{"activation": "silu", "optimizer": "soap", "adamw_weight_decay_other_params": 0}
Rows from block 2 of a small image flow-matching model, named by matrix and row number. Rows with one number belong to one channel. Each number is 500 + 40 x the weight over its row's rms, rounded and kept within 0 to 999. All counts start at 0. Numbers have three digits each. After the name is the row's rms in percent of the matrix's.
After each channel's rows are labels from the 100 images, of 14848 (inputs lightly noised), where the channel reaches its highest value: "patch colour" is the nearest of a few named colours to the mean colour under the peak. Only what is clearly more common there than usual is listed. The data: photos with spoken descriptions (Open Images, Localized Narratives). In brackets: how many of the 100.
# convs0: first 3x3 conv (model.enc.1.0.convs.0.weight, 64x64x3x3, each kernel summed), inputs 0-63
# convs1: second 3x3 conv (model.enc.1.0.convs.1.weight, 64x64x3x3, transposed, each kernel summed), outputs 0-63

convs0.20 103:484470543502511501487527521430501499502543505453479470504460485480531482482477499436481485484502494485481481411548494497485516548519503445339470488362456497492509569480423516524502511515517478
convs1.20 103:483471529501552532506460469481491493516486557517493491475509504502476495515512470556527446586420526500541498539480512492540525432533517444443504471624467521487460595505411572457517549503515471
patch colour: white (39)

convs0.0 100:468426547507445505491490466393454511451470469482478472557539459517573442479534498526550459540530499476495487500499519450495523508580454518469415474453441401505457530461519486473520507537478498
convs1.0 076:546511504471501484523499523537514431458496486481497484436500486463477479529451428425376490383511551517445523484501420503505500471440479437492517484538501525519498498555524494553446456533491458
patch colour: white (82)

convs0.3 117:454547540505473476510535441485501491471511475498377473535469460458424550517487557485459507406444550538569520442502463491498484493528500499526490508597519540458509549504508500468458527458475439
convs1.3 117:488437467515442469506496505498475507516501502507541512378529496594523496530488449501473472499575517459468410528508524496478477501536463478471513494409520475563503422485439508565468455489483571
patch colour: pink (29)

convs0.33 096:504540488532438519483514430536581479555494524515541513496552484522501527595518462507470504459522438500454485596528522469544492522536499471426476465455510466496444481517439519527606517470546457
convs1.33 107:506486584452549527532494436427549524506476510441490513514481568499548436478523510490500554441445509509489586422516514584514503502529528530544470505548477578511511530505602519519509482509509471
patch colour: red (42)

convs0.52 091:534441405484452499463552504473445479509567501460460485515492486467550470452490450462490512566506512481462536471505474438456474450463527480413506461446488446554492593502516520494514474546466421
convs1.52 082:541513487581519502434541480414490505481514522562523496458411493505483525522507548514480480526508490515522441417456514493423459471491499474444485525575462531451526498454442484506532501397454542
patch colour: black (54)

convs0.53 124:484469493484455489508538464442388503521560504494468552520572455469433540488526511493476496422514531484530501497422468503540466476533518512469529403464453514482477509469537510528441555539551577
convs1.53 079:615520495562572521464503565489462478402482463471471488546415480463475467538499554460484504550495491507483564514481551520468486477462499559437463524537429490544528520497472494438505517535480483
patch colour: black (39)

convs0.48 084:510407505536462467501486467563433452574526474489481500551535496500508464577493458577499546462531437560467509565558498482504499440593535521485477531520543523492458482464497464504474483453529556
convs1.48 086:474558489476543554455515517518563514497513516478486490530476488451519441478519525461527534543488540449502509415449535481463462534418433464526508554487384414455541499504502556473497466522562489
patch colour: black (37)

convs0.6 088:514508491496499531551600494455524477543452529480491484513548452456464472473514461522484484480526538449508449519451536399540471500508502566423444479403448447479542529505470428506479489461496448
convs1.6 085:522503487491520468451528496492488505452550469474483567479466464510555508601462483451483488522524510484451512481512432413427454503418511503428501441584492494503488519554490577528516476499520581
patch colour: black (95)

convs0.39 137:452518577517507466460486512495579462439543488426616590466451486382525468540509537498518513541495481516467529496528461513498492487519487486495446489481500473591476521464485489501471469534481529
convs1.39 141:455485525506524465498461546512478499618512496479578493489453504473449512494557406421466481466470491486488422448598522509535555512469486530532438537482463488473557495478498525500509527443529467
patch colour: green (38)

convs0.2 117:482513467490495551445520507444526499495428547504502491483443473448440593526542512470618464526471518437516454517495451511530476545511420545465542500483436537492490495533497544444536480546467452
convs1.2 124:504536493472498475459493500479514494519563481562506489462542533452454541479507485480506531468497512414538539474535510459474482544444381543478416438480443492454477533478513431582523501453454554
patch colour: black (39)

convs0.56 113:489477528455542517476434507542499479530440477561512518493500559407482494495509567580517453502487522535519480451543532537581537415502521475574538463561550525472490559508447484498541535452481477
convs1.56 129:525557498498492412459485484438521455447512479503506481443521446491472503479470504477505514528476519474527376508455490499469440530439478432469507423464413543473537458517463498536473494408499516
patch colour: pink (28)

convs0.59 079:472514493524462499504519434426415529501543529522542458489458523450527508448552459529516488489511428507483460448524427536576488526443520457567509450458455462505586546507522502524444553499489458
convs1.59 076:534592516495481533524505507463532490486513459526482486428515343537512466509446559462493502521486517508495461509557562519500494463563542484411545495526505517529430498492451523476528534545458478
patch colour: white (28)

convs0.57 097:544518514473468540558521499486547491510553476527495540483512441518522495507494545532380473468512511547477527517453465481513344462501527533433515483467444543459487533457527500459509503518504579
convs1.57 095:454486480528531468496516501467507492523478455448480517520570474469472533512486501431538547523511514392526455513460540573494594541447477490509467461513424402517500539545544463541506525442465467
patch colour: white (34)

convs0.35 101:478546394491467518492516506459412517512527445547395446496494521436635476522547511498502471526524472512545541464480485540520469547489526514488519435541488481515507465535464541520521493462472483
convs1.35 118:558432505460602473520526548467390517515426517471457459463520536498501543528497503512446542477473473516525587450488525497505522505508503551507395512476523497495480505530511528414531523491444495
patch colour: white (80)

convs0.29 074:483424479536476506475553525530483446480498525606475530531444483537474529418488443481510559461503455506496533477430483498449514421543458525412476534431540489499509493431466502540471474530519477
convs1.29 083:435544543498570478434509503464523503563502466451545482468541495475440478520500557498435466526521455513452432493476557464421477471438471499487479506471434483426522536538462501405503462496541507
patch colour: black (78)

convs0.15 088:481479503519547519535487387463503437514502440453462441585459488430500470560470577547557532512528436530501469509475534447449527552537466518509520444443480472525468516461455501495504513505462526
convs1.15 078:593483505521436480542485498520521536435532533515535559472485445526532492442522398471559494478429554485495583557506528526515533500468469478465566547510559529489508572528540530476507532476515534
patch colour: white (78)

convs0.12 084:463485518396541455440530477486518415482508555484504540508473510518472469487603495435477497550548474473520486522524552439470498565504487537487453457395466484509484516561483543444529503535505482
convs1.12 080:504502454558474500527466526535505510467488512503494542565646476472477538478456491528522411515433494457451512555459471433489485525459527471494538426500515458468521432511511532534501551439533506
patch colour: black (93)

convs0.37 104:452484520503565488529556455540547445537491494487559443472480546511509487558481450535549545509583478517516456473531549467477506470521509499520404605513549490527532506516517465469574483486579536
convs1.37 102:542492487510478499425494444521463367469499431523489559503444484432498524478508507541448501526459462490465502444480469479478500581508456513523417477473442508470549472501481453577455520482466517
patch colour: red (33)

convs0.17 108:553512534505461532480545578433470497514482537520487442466430467485533506524485509489450468545493536426461489473485536456445532537514482448463605556433448487469448435502450510473538499491501437
convs1.17 123:432400493475453517544494477528460525564510482549545515536534495486512515488553472529589535492496507517529556549569512529509498504549519573504455542468505539515457507400521504460554462547505428
patch colour: pink (45)

convs0.62 089:486499564452485463475438527517530489537438431515531428482514425465446504451497513500502538443484483519491536543514531419556464511465498513523468524544556524528526474491449598485600499477537462
convs1.62 093:533513447528494541599468479473472439452557489469498558471447561545515544517543539481525466563444542524545510485479476540413502412494507447507526527499520499544493499532560448529421497506530494
patch colour: cyan (35)

convs0.10 081:512553444471452485542532509468497545521523479525502440520488461550487444534500515544552528493479481454475480424450513461512489507532434545453605535484552488473399431486510507480530475582529456
convs1.10 069:475485507495458505540455454469533458533475551473448577505544553395532570491514456447485559455510475533503497552483487521494498571520518495532501444514462567530526522512539528549507473391448510
patch colour: pink (29)

convs0.19 070:456432506513429523497539477566522494494555402510503464469433458525520433515481498487473453481504491496452546498488568434476430507508567486520522482430508477452493533448517523454521420574487491
convs1.19 121:435551546457493432464517482496472480463426589478506512498529527487491492485514527478448554490461513471562482480552469554485595488487444460521530471586518485444504449520441456517425532462499469
patch colour: black (36)

convs0.47 111:487462484504456490484537519472446499515415535524493544526491454469574396534456471475489512513489484434412507494420505395486492502554470532438531487487434447491465553467535520502517515534502476
convs1.47 087:579567474544501442573483487414457469497498492414516499535490512513500414463566440506428461467433521500488451507549495480510408434507496462496553481491532490535506493496453509508474463520501517
patch colour: white (35)