config.toml
model = "image flow-matching model"
dataset = "photos with spoken descriptions (Open Images, Localized Narratives)"
train_examples = 203450
image_size = 32
horizontal_flip = true
conditioning = "none"
arch = "unet"
objective = "flow_matching"
cond_dim = 192
logit_normal_time = true
norm = "groupnorm"
activation = "silu"
weight_standardization = false
widths = [64, 64, 128]
blocks_per_level = 2
scale_shift_norm = false
dropout = 0.05
attention = true
upsampling = "transposed_conv"
init = "kaiming_normal"
residual_init = "zero_last"
optimizer = "soap"
beta2 = 0.99
lr = 0.0025
beta1 = 0.9
shampoo_beta = 0.99
eps = 1e-08
precondition_frequency = 16
max_precond_dim = 1024
merge_dims = false
one_sided = false
adamw_lr_other_params = 0.00095
steps = 6700
batch_size = 256
epochs = 8.4
lr_schedule = "cosine"
final_lr_fraction = 0.01
warmup_steps = 330
weight_decay = 0.09
adamw_weight_decay_other_params = 0
Rows from block 4, named by matrix and row number. Rows with one number belong to one attention dimension. Each number is 128 + 24 x the weight over its row's rms, rounded and kept within 0 to 255. All counts start at 0. Numbers have three digits each. After the name is the row's rms in percent of the matrix's.
# v: attention query, key and value (stacked) (model.enc.1.2.attn.qkv.weight, 192x64, the v third), inputs 0-63
# proj: attention output (model.enc.1.2.attn.proj.weight, 64x64, transposed), outputs 0-63
v.0 087:123138148128153098133154115136127151072139132135189152113105137138116170108144135144119153143158126164138140114108141122176142144141100131112104074113096123123147109113169103112097121091081098
v.1 078:123152128110134151124135085183087121165145139130083137111165154128140146111158122163158152162158153116127120149172125117093111125117122153122118159107140100106141081095121159113096118137103100
v.2 087:163140085090092125113170099180139146111167155120124098098130116133104129101138138138112153119107146137098148178101065150112124130131131124123119145159174110131108115098149120149104143120124146
v.3 110:072136096117122124129122144126117079126187116125163120166140121121127100124159094138106116091125128152126154116099162121116124157124161149106156107161154132117091140058117131108114128154148145
v.4 094:169117152114091135127149103086128128164103094127134156149121080122110134110087139122164094101127132131191158129148083145124144117136157150158121151098162127090117140142150147127114108124118163
v.5 070:132082130183120099081157092157164143107118164152140119124102135145119181121125131120127110108106107133104129097164140130132114139117096132131087129093101135094147152118139119128180101094103120
v.6 106:127104136127130116178086137095115114175129140176166122103153112095126126091116128157089127095131151103166113124118120115097165142126136115143121175135121114162118088100130153111129097123081140
v.7 080:115091126151145114124143129103129132075138093117172160132127155118135096183123125127139129130138142089151115147107140156208149107156112139120141181128117155161119103131135100138143115134092111
v.8 088:105170113126186121123105119135126122150149131109135117121172147140106113166104139120136131110117145175124114139114123102135167164118117182159103140095120109195134153102165109113113135104131160
v.9 097:161094174115108150070072137124109132142114089142135155132153132137113120135114146151172137136127158105122127138160147148115149089084100112131128121153116127157180129111144114152136132100138082
v.10 097:107107138122121080120089132105173164129107151128151128150097103148148148119120114147167116114125138087153169120179140109153122141111129159126095144171154134126149085150131133090154086107113132
v.11 082:186137113124159123060144129153141124139125106136101103139120138140096108150112140079151137110158124107129107093109138149108194079131119122120142133158090089120159124124115139123142124125121168
v.12 094:167124089106151153123152107157139150140120159138132115136150168136125091153147169121115117084156144151086122171155116130115156079139136141131124150119094147129108105113162159105101157124135175
v.13 093:162123129164121132078089131159124073137111076111154112105117104113182111098141094107112161098111129145101110119154137139128137149154124136132113104126145119131160112126101149141098174096127155
v.14 086:131121117143099135132115101153186118153112112116094121141142136102122132080145144132139157138147110148153083127118106135169152145046139112119112125139105136123114152126093149172115163094122158
v.15 100:141156174132176114158099108131126176117133166137142152117109139111115082117114166146119151154140123157101114122126106140133140095109124129108102160107097137090122129107098104090117171141074139
v.16 082:169117118120102133133142156155139121141130167132126146164118108154091095098172067105106106128171166117101082110129111095096149139097120089097127133124140146146085127138132147108143140137113128
v.17 078:132141163119128100182126108168100137159132156104086106118114127143147151116130127130169157124132140146150171108145096142122123084161118117135151143168103106100155127089131126107156109163075125
v.18 083:154133101115142130118100102144124162106136135146133099165160133153119080155112136109142102114162155174139096150108091132105163142088179152111130111147096132116113092111124085102140136115091137
v.19 092:102088119098146164132155151155124128112170115151120110107132127150167109147080145119113159145131136113146155108101107086184102119105162134136115142144159144137091104144143101096150114174126135
v.20 085:137096109150130124161115166104140141160139141146129127082112138101138074121098129140136127150109110098120140130160100136101139151155165088165124138171098104083078110139136086119140099116135111
v.21 084:096113134166160118142115095127100170125150140097125149122115148119149125095110113105122152124156109113126091113160130123145156103154153111134096161174132111184140125162152135088071109106148128
v.22 081:156123118150108097124130123137104141129137129139126127134127124172068106139082082179100126147136138105150120128155111142120154146110064104100154166081109144149144135137111129147149157090112131
v.23 091:091097151122125119085179116096142117079190142128178123133114143117173119105156120130109085130099145122133141122073117109108128146159133163120139134148134136109113119125127117147122144133122177
v.24 085:149133122122105152122160104096118077143154129130097159143109123118104105146128190126079146142168166164104132101072098094114124126136132132116149139116140152124084120125113138133125092123125169
v.25 078:152112128175130127127124160143122182112134155111177127075136143100135136094111134091135121110086173085119143149085108133105114106182127138107148129140114123104118099134109121159136109143118155
v.26 097:135138106126096098122112164117132145160132074113053097139133111126103132119170111103146121151141118121124099130191122140141161093138139106144106155133091143158110122087119107146108138106129107
v.27 079:143147193134128181143090121125118148128150121106089106087119156142171091156139107120079112106130150111089117126115138111074136129121140120151111116116133127136140163156119100140097106120120166
v.28 078:120157095132109110136119116144145117133115128116071113110166139127143090146125153096160159076135138144129110168132162120140125134137161126146139077163132119105133108047146122139127151158130144
v.29 103:130166143105162108112095160157123136156157120156140143117082105155107099121109074132110145148109105156122147128151152121111148089141081091163109138134141143153114079120136136108122163094115118
v.30 084:121096135148125125121087149158089114140121133113184112111107118110128143095190123108127117118148143090122117111129168174108134099122148126176148140070118148139095149119121127126157103109138164
v.31 084:144092161128131135152119134112154122173137121130156117150058134165139115124143150175108081140122132104106165082158133094152146134143142148114162132146123119146135117111084121098119083131111106
v.32 098:140148094139118115137096119131153116163115135124128126143154088094100145136130136124172141126144134107133143090095123101120133166141202152102131137193100114142131106149114124083118084102116134
v.33 116:141100140118121118182132160104134129172126126151112134116120140047137126121106095147148162129145143150118150086129071159139145125133151139162110151118147162127082140143095117146107110113110124
v.34 117:137119159129128129144117169121133154102103161122130141113120109106185127139162170143110116126134138113079150122164131140120171136136107097155091151148131065162098128142162105103126107133099159
v.35 113:136115139124149115081153116152122126090183143169120119131143155155143145139150130079142110142092117144095130112117127087190145198127102130113103114112120114135133165113104130142120119106114105
v.36 129:126149145116158133181144129113113123138116079126123167108146186116127132128086149116175164123113113117166103151115100204116137141124088120120123128141122114114116153130156127149113141120094103
v.37 122:122169147102133093139155154111106118142138127166165122110094102113097094109140099161133181145110112107137192089166127150104115107141110157124106127143147113141153099113132116152133162097129124
v.38 123:119109136172105138137130108096106083148118139123149116158140119133143128132126171125111118120154128105153104111125121108145136094073100124141094116096110103124140142117139159101075091130151205
v.39 093:150084144147097149137143108129106154110131102157141104128124185147119140142133153143119074100138105107114103102150120121172145122124134092124096095134117088143106128081136079175144126156121133
v.40 089:123164095116139124136115161134174113108112130111128106156174140146094085125115163133075126128161123125105126139129112175165108092133113142093110119121161154135126076113134128115115144140110184
v.41 136:128113123124103105085144174141136138175104070125155140152133121163123127165106124085158132113093115088160143118120120151107120130170155118151077128150129104082113128163135140152140127135117128
v.42 117:143144135134134169144138145088132105171112134115112133137110138179159099118149086132096129145145135124107075160171110138100107112130153130148163147140110156062163116143112141146113137120106097
v.43 109:149116166136147161077146133113153139133103092119151143135107127124125137113113153153152149163078128132132140121108177087138096159070118147122134119109123110127157106144174095145131084143101135
v.44 104:163152101134128123153130158189088136122144079123104141149113092144107168117120127129120131135143105161105126134135140143138093109082148125121106152113193122121124138127103159142138112141150068
v.45 118:143143130142155137107142119136126167137140126119144147139121151211154109141106106121114141105134124118149145112159129119195127109099118129127151164138182132087106116174119147107100113176123124
v.46 101:147189142146147112103140166104126125098149126176122139099109144133130094133081134096136093129124130100114125148129070127130119191157195140146104134107137114130139117121142137136120140151118108
v.47 103:129096096175123107134148111112112130140110121109163147160104162139107110116095119157175111129128163087088125090092115152170091136101157133142082144112092150139104131136143132101148141113118138
v.48 110:148122100117128162134139132125151134166140129146119160153128132136123128109146165100100101122186123151142125122116099140106127140103146141162116157088121136123086166126130171177161062111103155
v.49 112:139131121160120177147154166153150097141151141143125103116161113100072117139106130153147092142114143124156095109136143107107102132096093101145116144120122168146123199140144132110139121162098134
v.50 103:115131114159165110175089166149144164132145122122162126088130142131123115123146085096151149165159096143125107127147152131119154120137077163113108123119097176176132094139156133127116115110117140
v.51 098:143145140130158179126142110158134150131171144120135121128116158122165091172127137158142105147119136154111140128134118057139070113169127139129141083129129124132095167118098135113139109134132172
v.52 098:100126104125110130088093155110142109124098122153138163148125147130095107135127106126111141137153127145152104120142171119192118168060095133152089108139140124141110136147115101119109187119141136
v.53 116:140114107114111161161150117136149114165120088178109161130114089137107104108094120075120146119113133124118164145098110083098090136167137134114139156156153139095123127103167159121144110145120150
v.54 103:153175130129149121127200134133158154106124161148136108120156133150122177104116155140112122143121120083119143141154139117143079169146099162099109097143121130092136103148100134110121131151119089
v.55 100:070101084157116121104109170105112115143151130124122150127167098118155150122137142142110112123151123138127127153074099119133126122112156096099131116149134187117118148120128094186138146152129090
v.56 102:125138160151105182056104104121113092165149117183106134137158142130099153141119102122141136131107134129075118124141122109133129117117104103148103127090090108152147138147170115118129163116120122
v.57 122:109110146074117146169088159123126083156131143138128121138082094158089171131131172150104118099124174127140124164136129104127149099114101143148164127121111119133142141103138157084119117136116108
v.58 105:178095151154117137128177132134135098097136118140136099160140108118133098117122168107123093105167133104123106133140147173087156103146139150111153114131095113126145136123099141159100111144150189
v.59 106:104078146137139084100111140173136141136110128141144138147156125110121162109087098108144138154148073099133161095139143115107156165110141151133141130129103128130160134107120143132202124126109099
v.60 095:129159124124144111118136116155132139155148146105113112150128168138137132140164119146154086084108113130124124178115141151132107121160076142162111117112123123079183103085168129125156090104152116
v.61 116:111117112156128142131166143146142122058130116146121074086158168123122102132117120156154116108120180150146122131148122138100118106161132128143142098128098125099086103138141148134130098109177096
v.62 120:144128140123100086172128098103144161092115141152136140155133113151074153114127118187132133143166117146154101151140108158115111115115083150075133127141121125083158136126121152109119134121124086
v.63 120:165097103129107108110137148091119146138119137156143129155141133133102098139109162106169148123085135117090122169175136164129161108154114115145112105168111162122143135155121136178126144078128156
proj.0 102:115108153133068182082130110143096090136106139146105124114145115132139143150093133099152138117123096138118116147145129156134120152146100068124124115140129159186146101110114149121147160165145116
proj.1 081:154166121107137119145143149139128143117165134135099115168111113136094143120105128111129067091114089122150115113103109109130173111122121189138110084122107120146136161127134121089091154149174124
proj.2 077:115138089162196146169113149088151091127113130118160142174147128157136142155104109152113158112088112084134120141094122131107109119127136147152143130108095100109141126126100103093106143109148128
proj.3 101:133056118138139131135110102139146123117099154136143105092127150142135127108118120137124163138152120119151076141174159131115134099111093142184128159089125137080147110152156152151137131142095096
proj.4 110:085146136124195137160118143145138138177112100135132098135147129120125096164132132097140175135142171091124136123138113135123108093123172125103152154161107090099101139154131165122117164130132129
proj.5 103:125177126146091153134109139124111102123143136122059103158136100165142136112115103129157105142097111134142116156101119142176115144151148115112154095128148147167182119121118117158110104102164118
proj.6 108:134114127125139147089160100132163073107089125118097177096120127133126100158157127104162170108119129140092174132169140145096137100114145119122118131133134138104128168107167130176127145144137139
proj.7 089:143101117131144132113121130149151138155120134147119157127127105141117139133102102156119083144113111175096156096131150114065110137100148081165179089132092133124077111099107130118092131118118129
proj.8 087:152126091121097128123127108144118148110142128154143144097125134114082148104153165125148104087119103145096116137162138134122131130096108084145171146190087112086112140128139111079104151143156122
proj.9 087:116140176095084151155112099143138135114124136132106115116140135088114158147172170132115148172126106102125142090107105103139121142106109118096075159100162130151101105154155135105111138152100130
proj.10 113:107182149139106171116136096111128108098127124129106103130169140094120112129153141105119124160129103114135124162130118145149116124154165110104155089095180129119132102118136121199146105140166109
proj.11 101:146167140126094138160123148105105164154108145120116142154139100117149111119121123136133089128084093156078174106156147134133145137100113113093129116110158153158106142174099113160125082112150139
proj.12 085:130143071146190109134108147142084107135125112116113172123110092145144148126142076151135130153109158102109156139108121146099143129109141124128102127135119089165123178126100085105122144127158118
proj.13 108:123162132082108090145095115100152179145103151127149141131150144130115124152153135109172103146132106127137129154161131067130126105109123078131114154114109108138066163121109117142120095138145137
proj.14 090:124111125094130120127107121140146141150151114112151126127128139141068168167094136106123078115118102100156158144166085112110100085152112154126178155120089145133140119135142141114131133100178127
proj.15 103:130102094128137173095156158129103067141130153139147128085150125155119161137137086137120146130154160112160165101131107137134122144155122080127153114139143148180126127117158128113107091116161107
proj.16 085:112135118137153152124136120109169106133111108120105133082117120087168112143093133116109172110161121093171165165147114152159125125118159156141137109086121113173171116132145109104142163111143114
proj.17 085:124143076174124158100191124119124108081122154138131117172131108103143107100126110176126137126091151152134117094113156125105132120136117149103125072148169126136130115128124135168112130118162137
proj.18 080:126157080116138143130152126149112079112163122107112172092131136145109131090135116154117140148105097069111153133140143177117127119135097101113108137093132125156163122143121139102110128089180141
proj.19 086:120148153110110143106096124098125134161101109078125171152130147135081113145153103128112100133128101125099147127093144145117173121146079144128185104092106160116111114121097128123150107100105106
proj.20 097:101117129115117092141135121144096115116116138099118164189118137159144150155140122147178150110144206128123180130134128094137122159109135145127173137108119119143105113104104121146153091110143140
proj.21 074:119134110167126123152117138124081105167131123096109120131150117113078117176107132158145138145134129157139170155138139127084140119123139122124205119086121123107108151086124110127132142176142146
proj.22 081:138135117126178116143157144105145129141158115143110138107130109141107162120100169125078128125086092148152124103105128113132049125111162160165155119131105095133146153128145150108089146120141120
proj.23 095:142125106144112104142123136149176104141121161137103126145127102180148115155121105116125111117112101131095125145161196112127162162095147066128147121114112134121142129097108117145135063133136123
proj.24 089:139118147090160120117100133124099161125104133110148154139107152141127136140126076114113152108147107081124138159126126145124128039118155148148138161111126126118165153156134140128117178089103135
proj.25 106:148119113130112103149108115111147080085107131152137102168115093142162090114120105144136112128092108144084127126147182129124144175120130103136106120133150130135110142118097107167151064122134156
proj.26 085:100127110128136118135108107149163118109134146108150139072138106091116141140069140157134157116144168151105153125144109126095092141117118157122160088170161142150153120097099141121139127146155178
proj.27 088:118136061166139097147161144125162102144144126145122131160106140147130139111140140162128106141090105144097128105144162160096139115137120140123088102136104108134101139065140129088080132142139110
proj.28 092:117133086126158124143124106136116151117157111149135139164118128147140163080151123153124095176110135149124104114124121131094149112149097195127083139128111134114093129157093112137081101112168140
proj.29 088:144126123104134157101138080069145124142087157091136149074193138095120155127148165115117161113133135114119126125154123123159119133114110137124176141141127116164105153125135109108112118121088113
proj.30 088:160095125144091136154130101128163138110080140137101109099138107103127106175082118125130137133130092161121143144176161111102142169100097114132126169174146121155127137108146148164116149118121135
proj.31 088:129099156146150118100147124106100110081111183116123137127120127101152151151148134151116148139124139118117135119118121100131133099159163115117115085103185130109143108133192155175146127145161092
proj.32 096:103125119132121115121147158107093072158140164128141147154143135135143149097124134166060111140105142142125074097123110126116142139102122123138105106082137121154095124159076139131105147136150160
proj.33 108:146134095139138117107109134126121113111133150127172147122126118162117122103138140145096115157097077130150082151111149144118130153168095107115067118112122108147175121176155094096150130150162135
proj.34 109:117097099118111111125122102125141149133148117139154129148136152175074112089091108166134122147108102152148145150099134129152087105137144167122204137123126128078166133137095127125112129111129120
proj.35 120:076137086141148105158117137147132166125079106102145101143148139120109063117137118149166163111159135113143136133132147162115130091109155135138131112130189141113088142134149111128128147142146160
proj.36 113:140143126126123130086090111108131147128119171126127118130111119074129184121120118118105158159149142065108138123121110099115171109131156147125135104069125124142171144140162115150132120136173103
proj.37 118:146112104113139122108104131170113096127160115127120139144097127152163170138112065118078066111145088102132111145082148133084113130134143125111112115129112148088109126122145117111087117120124135
proj.38 114:103121131153126136135131127099086106114126136125133131142166138114112112118123124131124163156101142131128113153110171145147102176179152125151190097155155132143112102138122089175186112146105108
proj.39 096:152092126125162124149120121101158159134123123067119167153144120094135118094113115097151172132119109150165139149133153167145113108135110153181156148140105131111132166110120146075135149113119148
proj.40 103:148108185100100152100154121117152114080160165145142126162112095109154138127123132132152124112121153130134153112139119076161095132143130135103113117121080129122148111119162125135134177080090118
proj.41 124:126120105086118132096124083146116103127133187116117134071114136090113189117120125134141108141163146131148107130163121102128151088116119111144168137128115152160123077113110140092106126149135146
proj.42 123:170132103143117092107132080157156135117081098148105150099148149093119131134121185146105101117114098166110095121125121116131096165130109128140116146157140114170124154103144141153144107141168107
proj.43 108:089106094139109108191128135099121133065161146126131087150122114147136098088129093122118099136153161112119132112142125140104136122144139141118166083137127142115134159100105167156142118142157095
proj.44 101:096142139132117146128164110131123128109154114137117119113115133122146096125119122118147079161128100144116184152159112085062143158176136098103115118110116134108139120142152116128148155111174181
proj.45 098:097133146110088146113125110177135087116134143116074131108108083095082131141109164111155123117107167127139167140171127105098091141102131108128132134138147116154170122106145131157150155131146123
proj.46 101:106113123128100120125099092157138150143126164083146123177123139096111162120163107135112148171157110145119119103170138095110098088119092149105148118130139183143139150126161113119100139134151102
proj.47 102:114142081137119172161139159071102102154130135116113117129165100125108114136139149119116095137098106156091113124156151114121169114128093163139148099129173138134158132104122096140105140177142141
proj.48 108:153115139149119119151100101084135121076126142142108129084152154125097129111126136121133157137134134125151138148143129118189141157166101084128120096143137121125112105112118074098101153180155153
proj.49 098:123157120132133171137109082085130151140144134086136159165128158134167129128149118125148136094176125103066116157141119151145108121125136156165123131091109134138120086140128100122157095168137113
proj.50 105:102156141115126127105143128093128110135118109154167113172113150192120139148136105158123110124111158057129129132168115128153169120099146158121096168111115112092137143116120126139137144124111080
proj.51 101:112090121126107114170114183130139130111145087144147124113130124135109130125132166082119177099134114139102161138125113151159086119117152139189112155135128153163148089126152146126139151173123117
proj.52 103:125167143135126135120183131145075097120111150123093117112113117132139078109122125140157179114108132107143135144108137158122120128172139146079117100113164176134129151107159107171143102132108144
proj.53 111:132154135101072137100142143128109133103177160133123109117127143096125154165143156201142092139150114153138149126139131123145129130130131114125072113130157114161131107093079121140132117161153102
proj.54 104:128118079128115095130102126147121101114140080123140137135107113093100095121127148154133127137172126150112118088122121118102089125072122152092127113134081129170104146092168121125101135093151158
proj.55 104:154166147128120154172162106153114137111102132115141114176122163128122133127143121134179114139066149140094108132142142112131174092143111154153123116145128086161120125114132124084145091090135148
proj.56 097:118104082160131091164152090124165157100128151099116129138118139112134117136118113130108133158189134143138108130150161104131155131145180158135135156124139153094118100096098151163152086131112132
proj.57 116:168087109154137118093105129144145148147124091109110161158142150134168116099130102111125110137130096157135160080136141126157130176147179105098152098128135129155121111135100166155171123122118125
proj.58 103:132130170103103161113119111107169139122144114105138108132188124110114127105142135147129140101129122138149118154114136117135085152137079100190161136127098097105091135144164146099127139125073117
proj.59 095:149108107127188117125168089126142122167126101137131143102124103133113165081168108156158147110103167126123116137164105116118162132115102132129118129135149091079085150144108147106099107145138119
proj.60 102:164094092110158143166139119121152127163106112158137128084106112106124109159112132099102151169148117148124144092146122122152124126110166119120122156174089104154117140140110119141126187154117169
proj.61 104:133138107124107123149099108103143120180105141094148160125132141159126114152153144096123136109163099109154123114089086089136131127102128116094147157120096139171148156112096119089148143166092163
proj.62 106:146147127104152121157103123088131129157104133112096137142122101074122136102145136111095086115142101098103147110124138127132142132127125112098114130091116147168071171122167093098118119076105109
proj.63 115:131150117131105169123158151139128087152134152112102118110160152166150129121127112161101115103159069129186076113114146140128161086127143153116156095124131082133133108097138129110130144113133118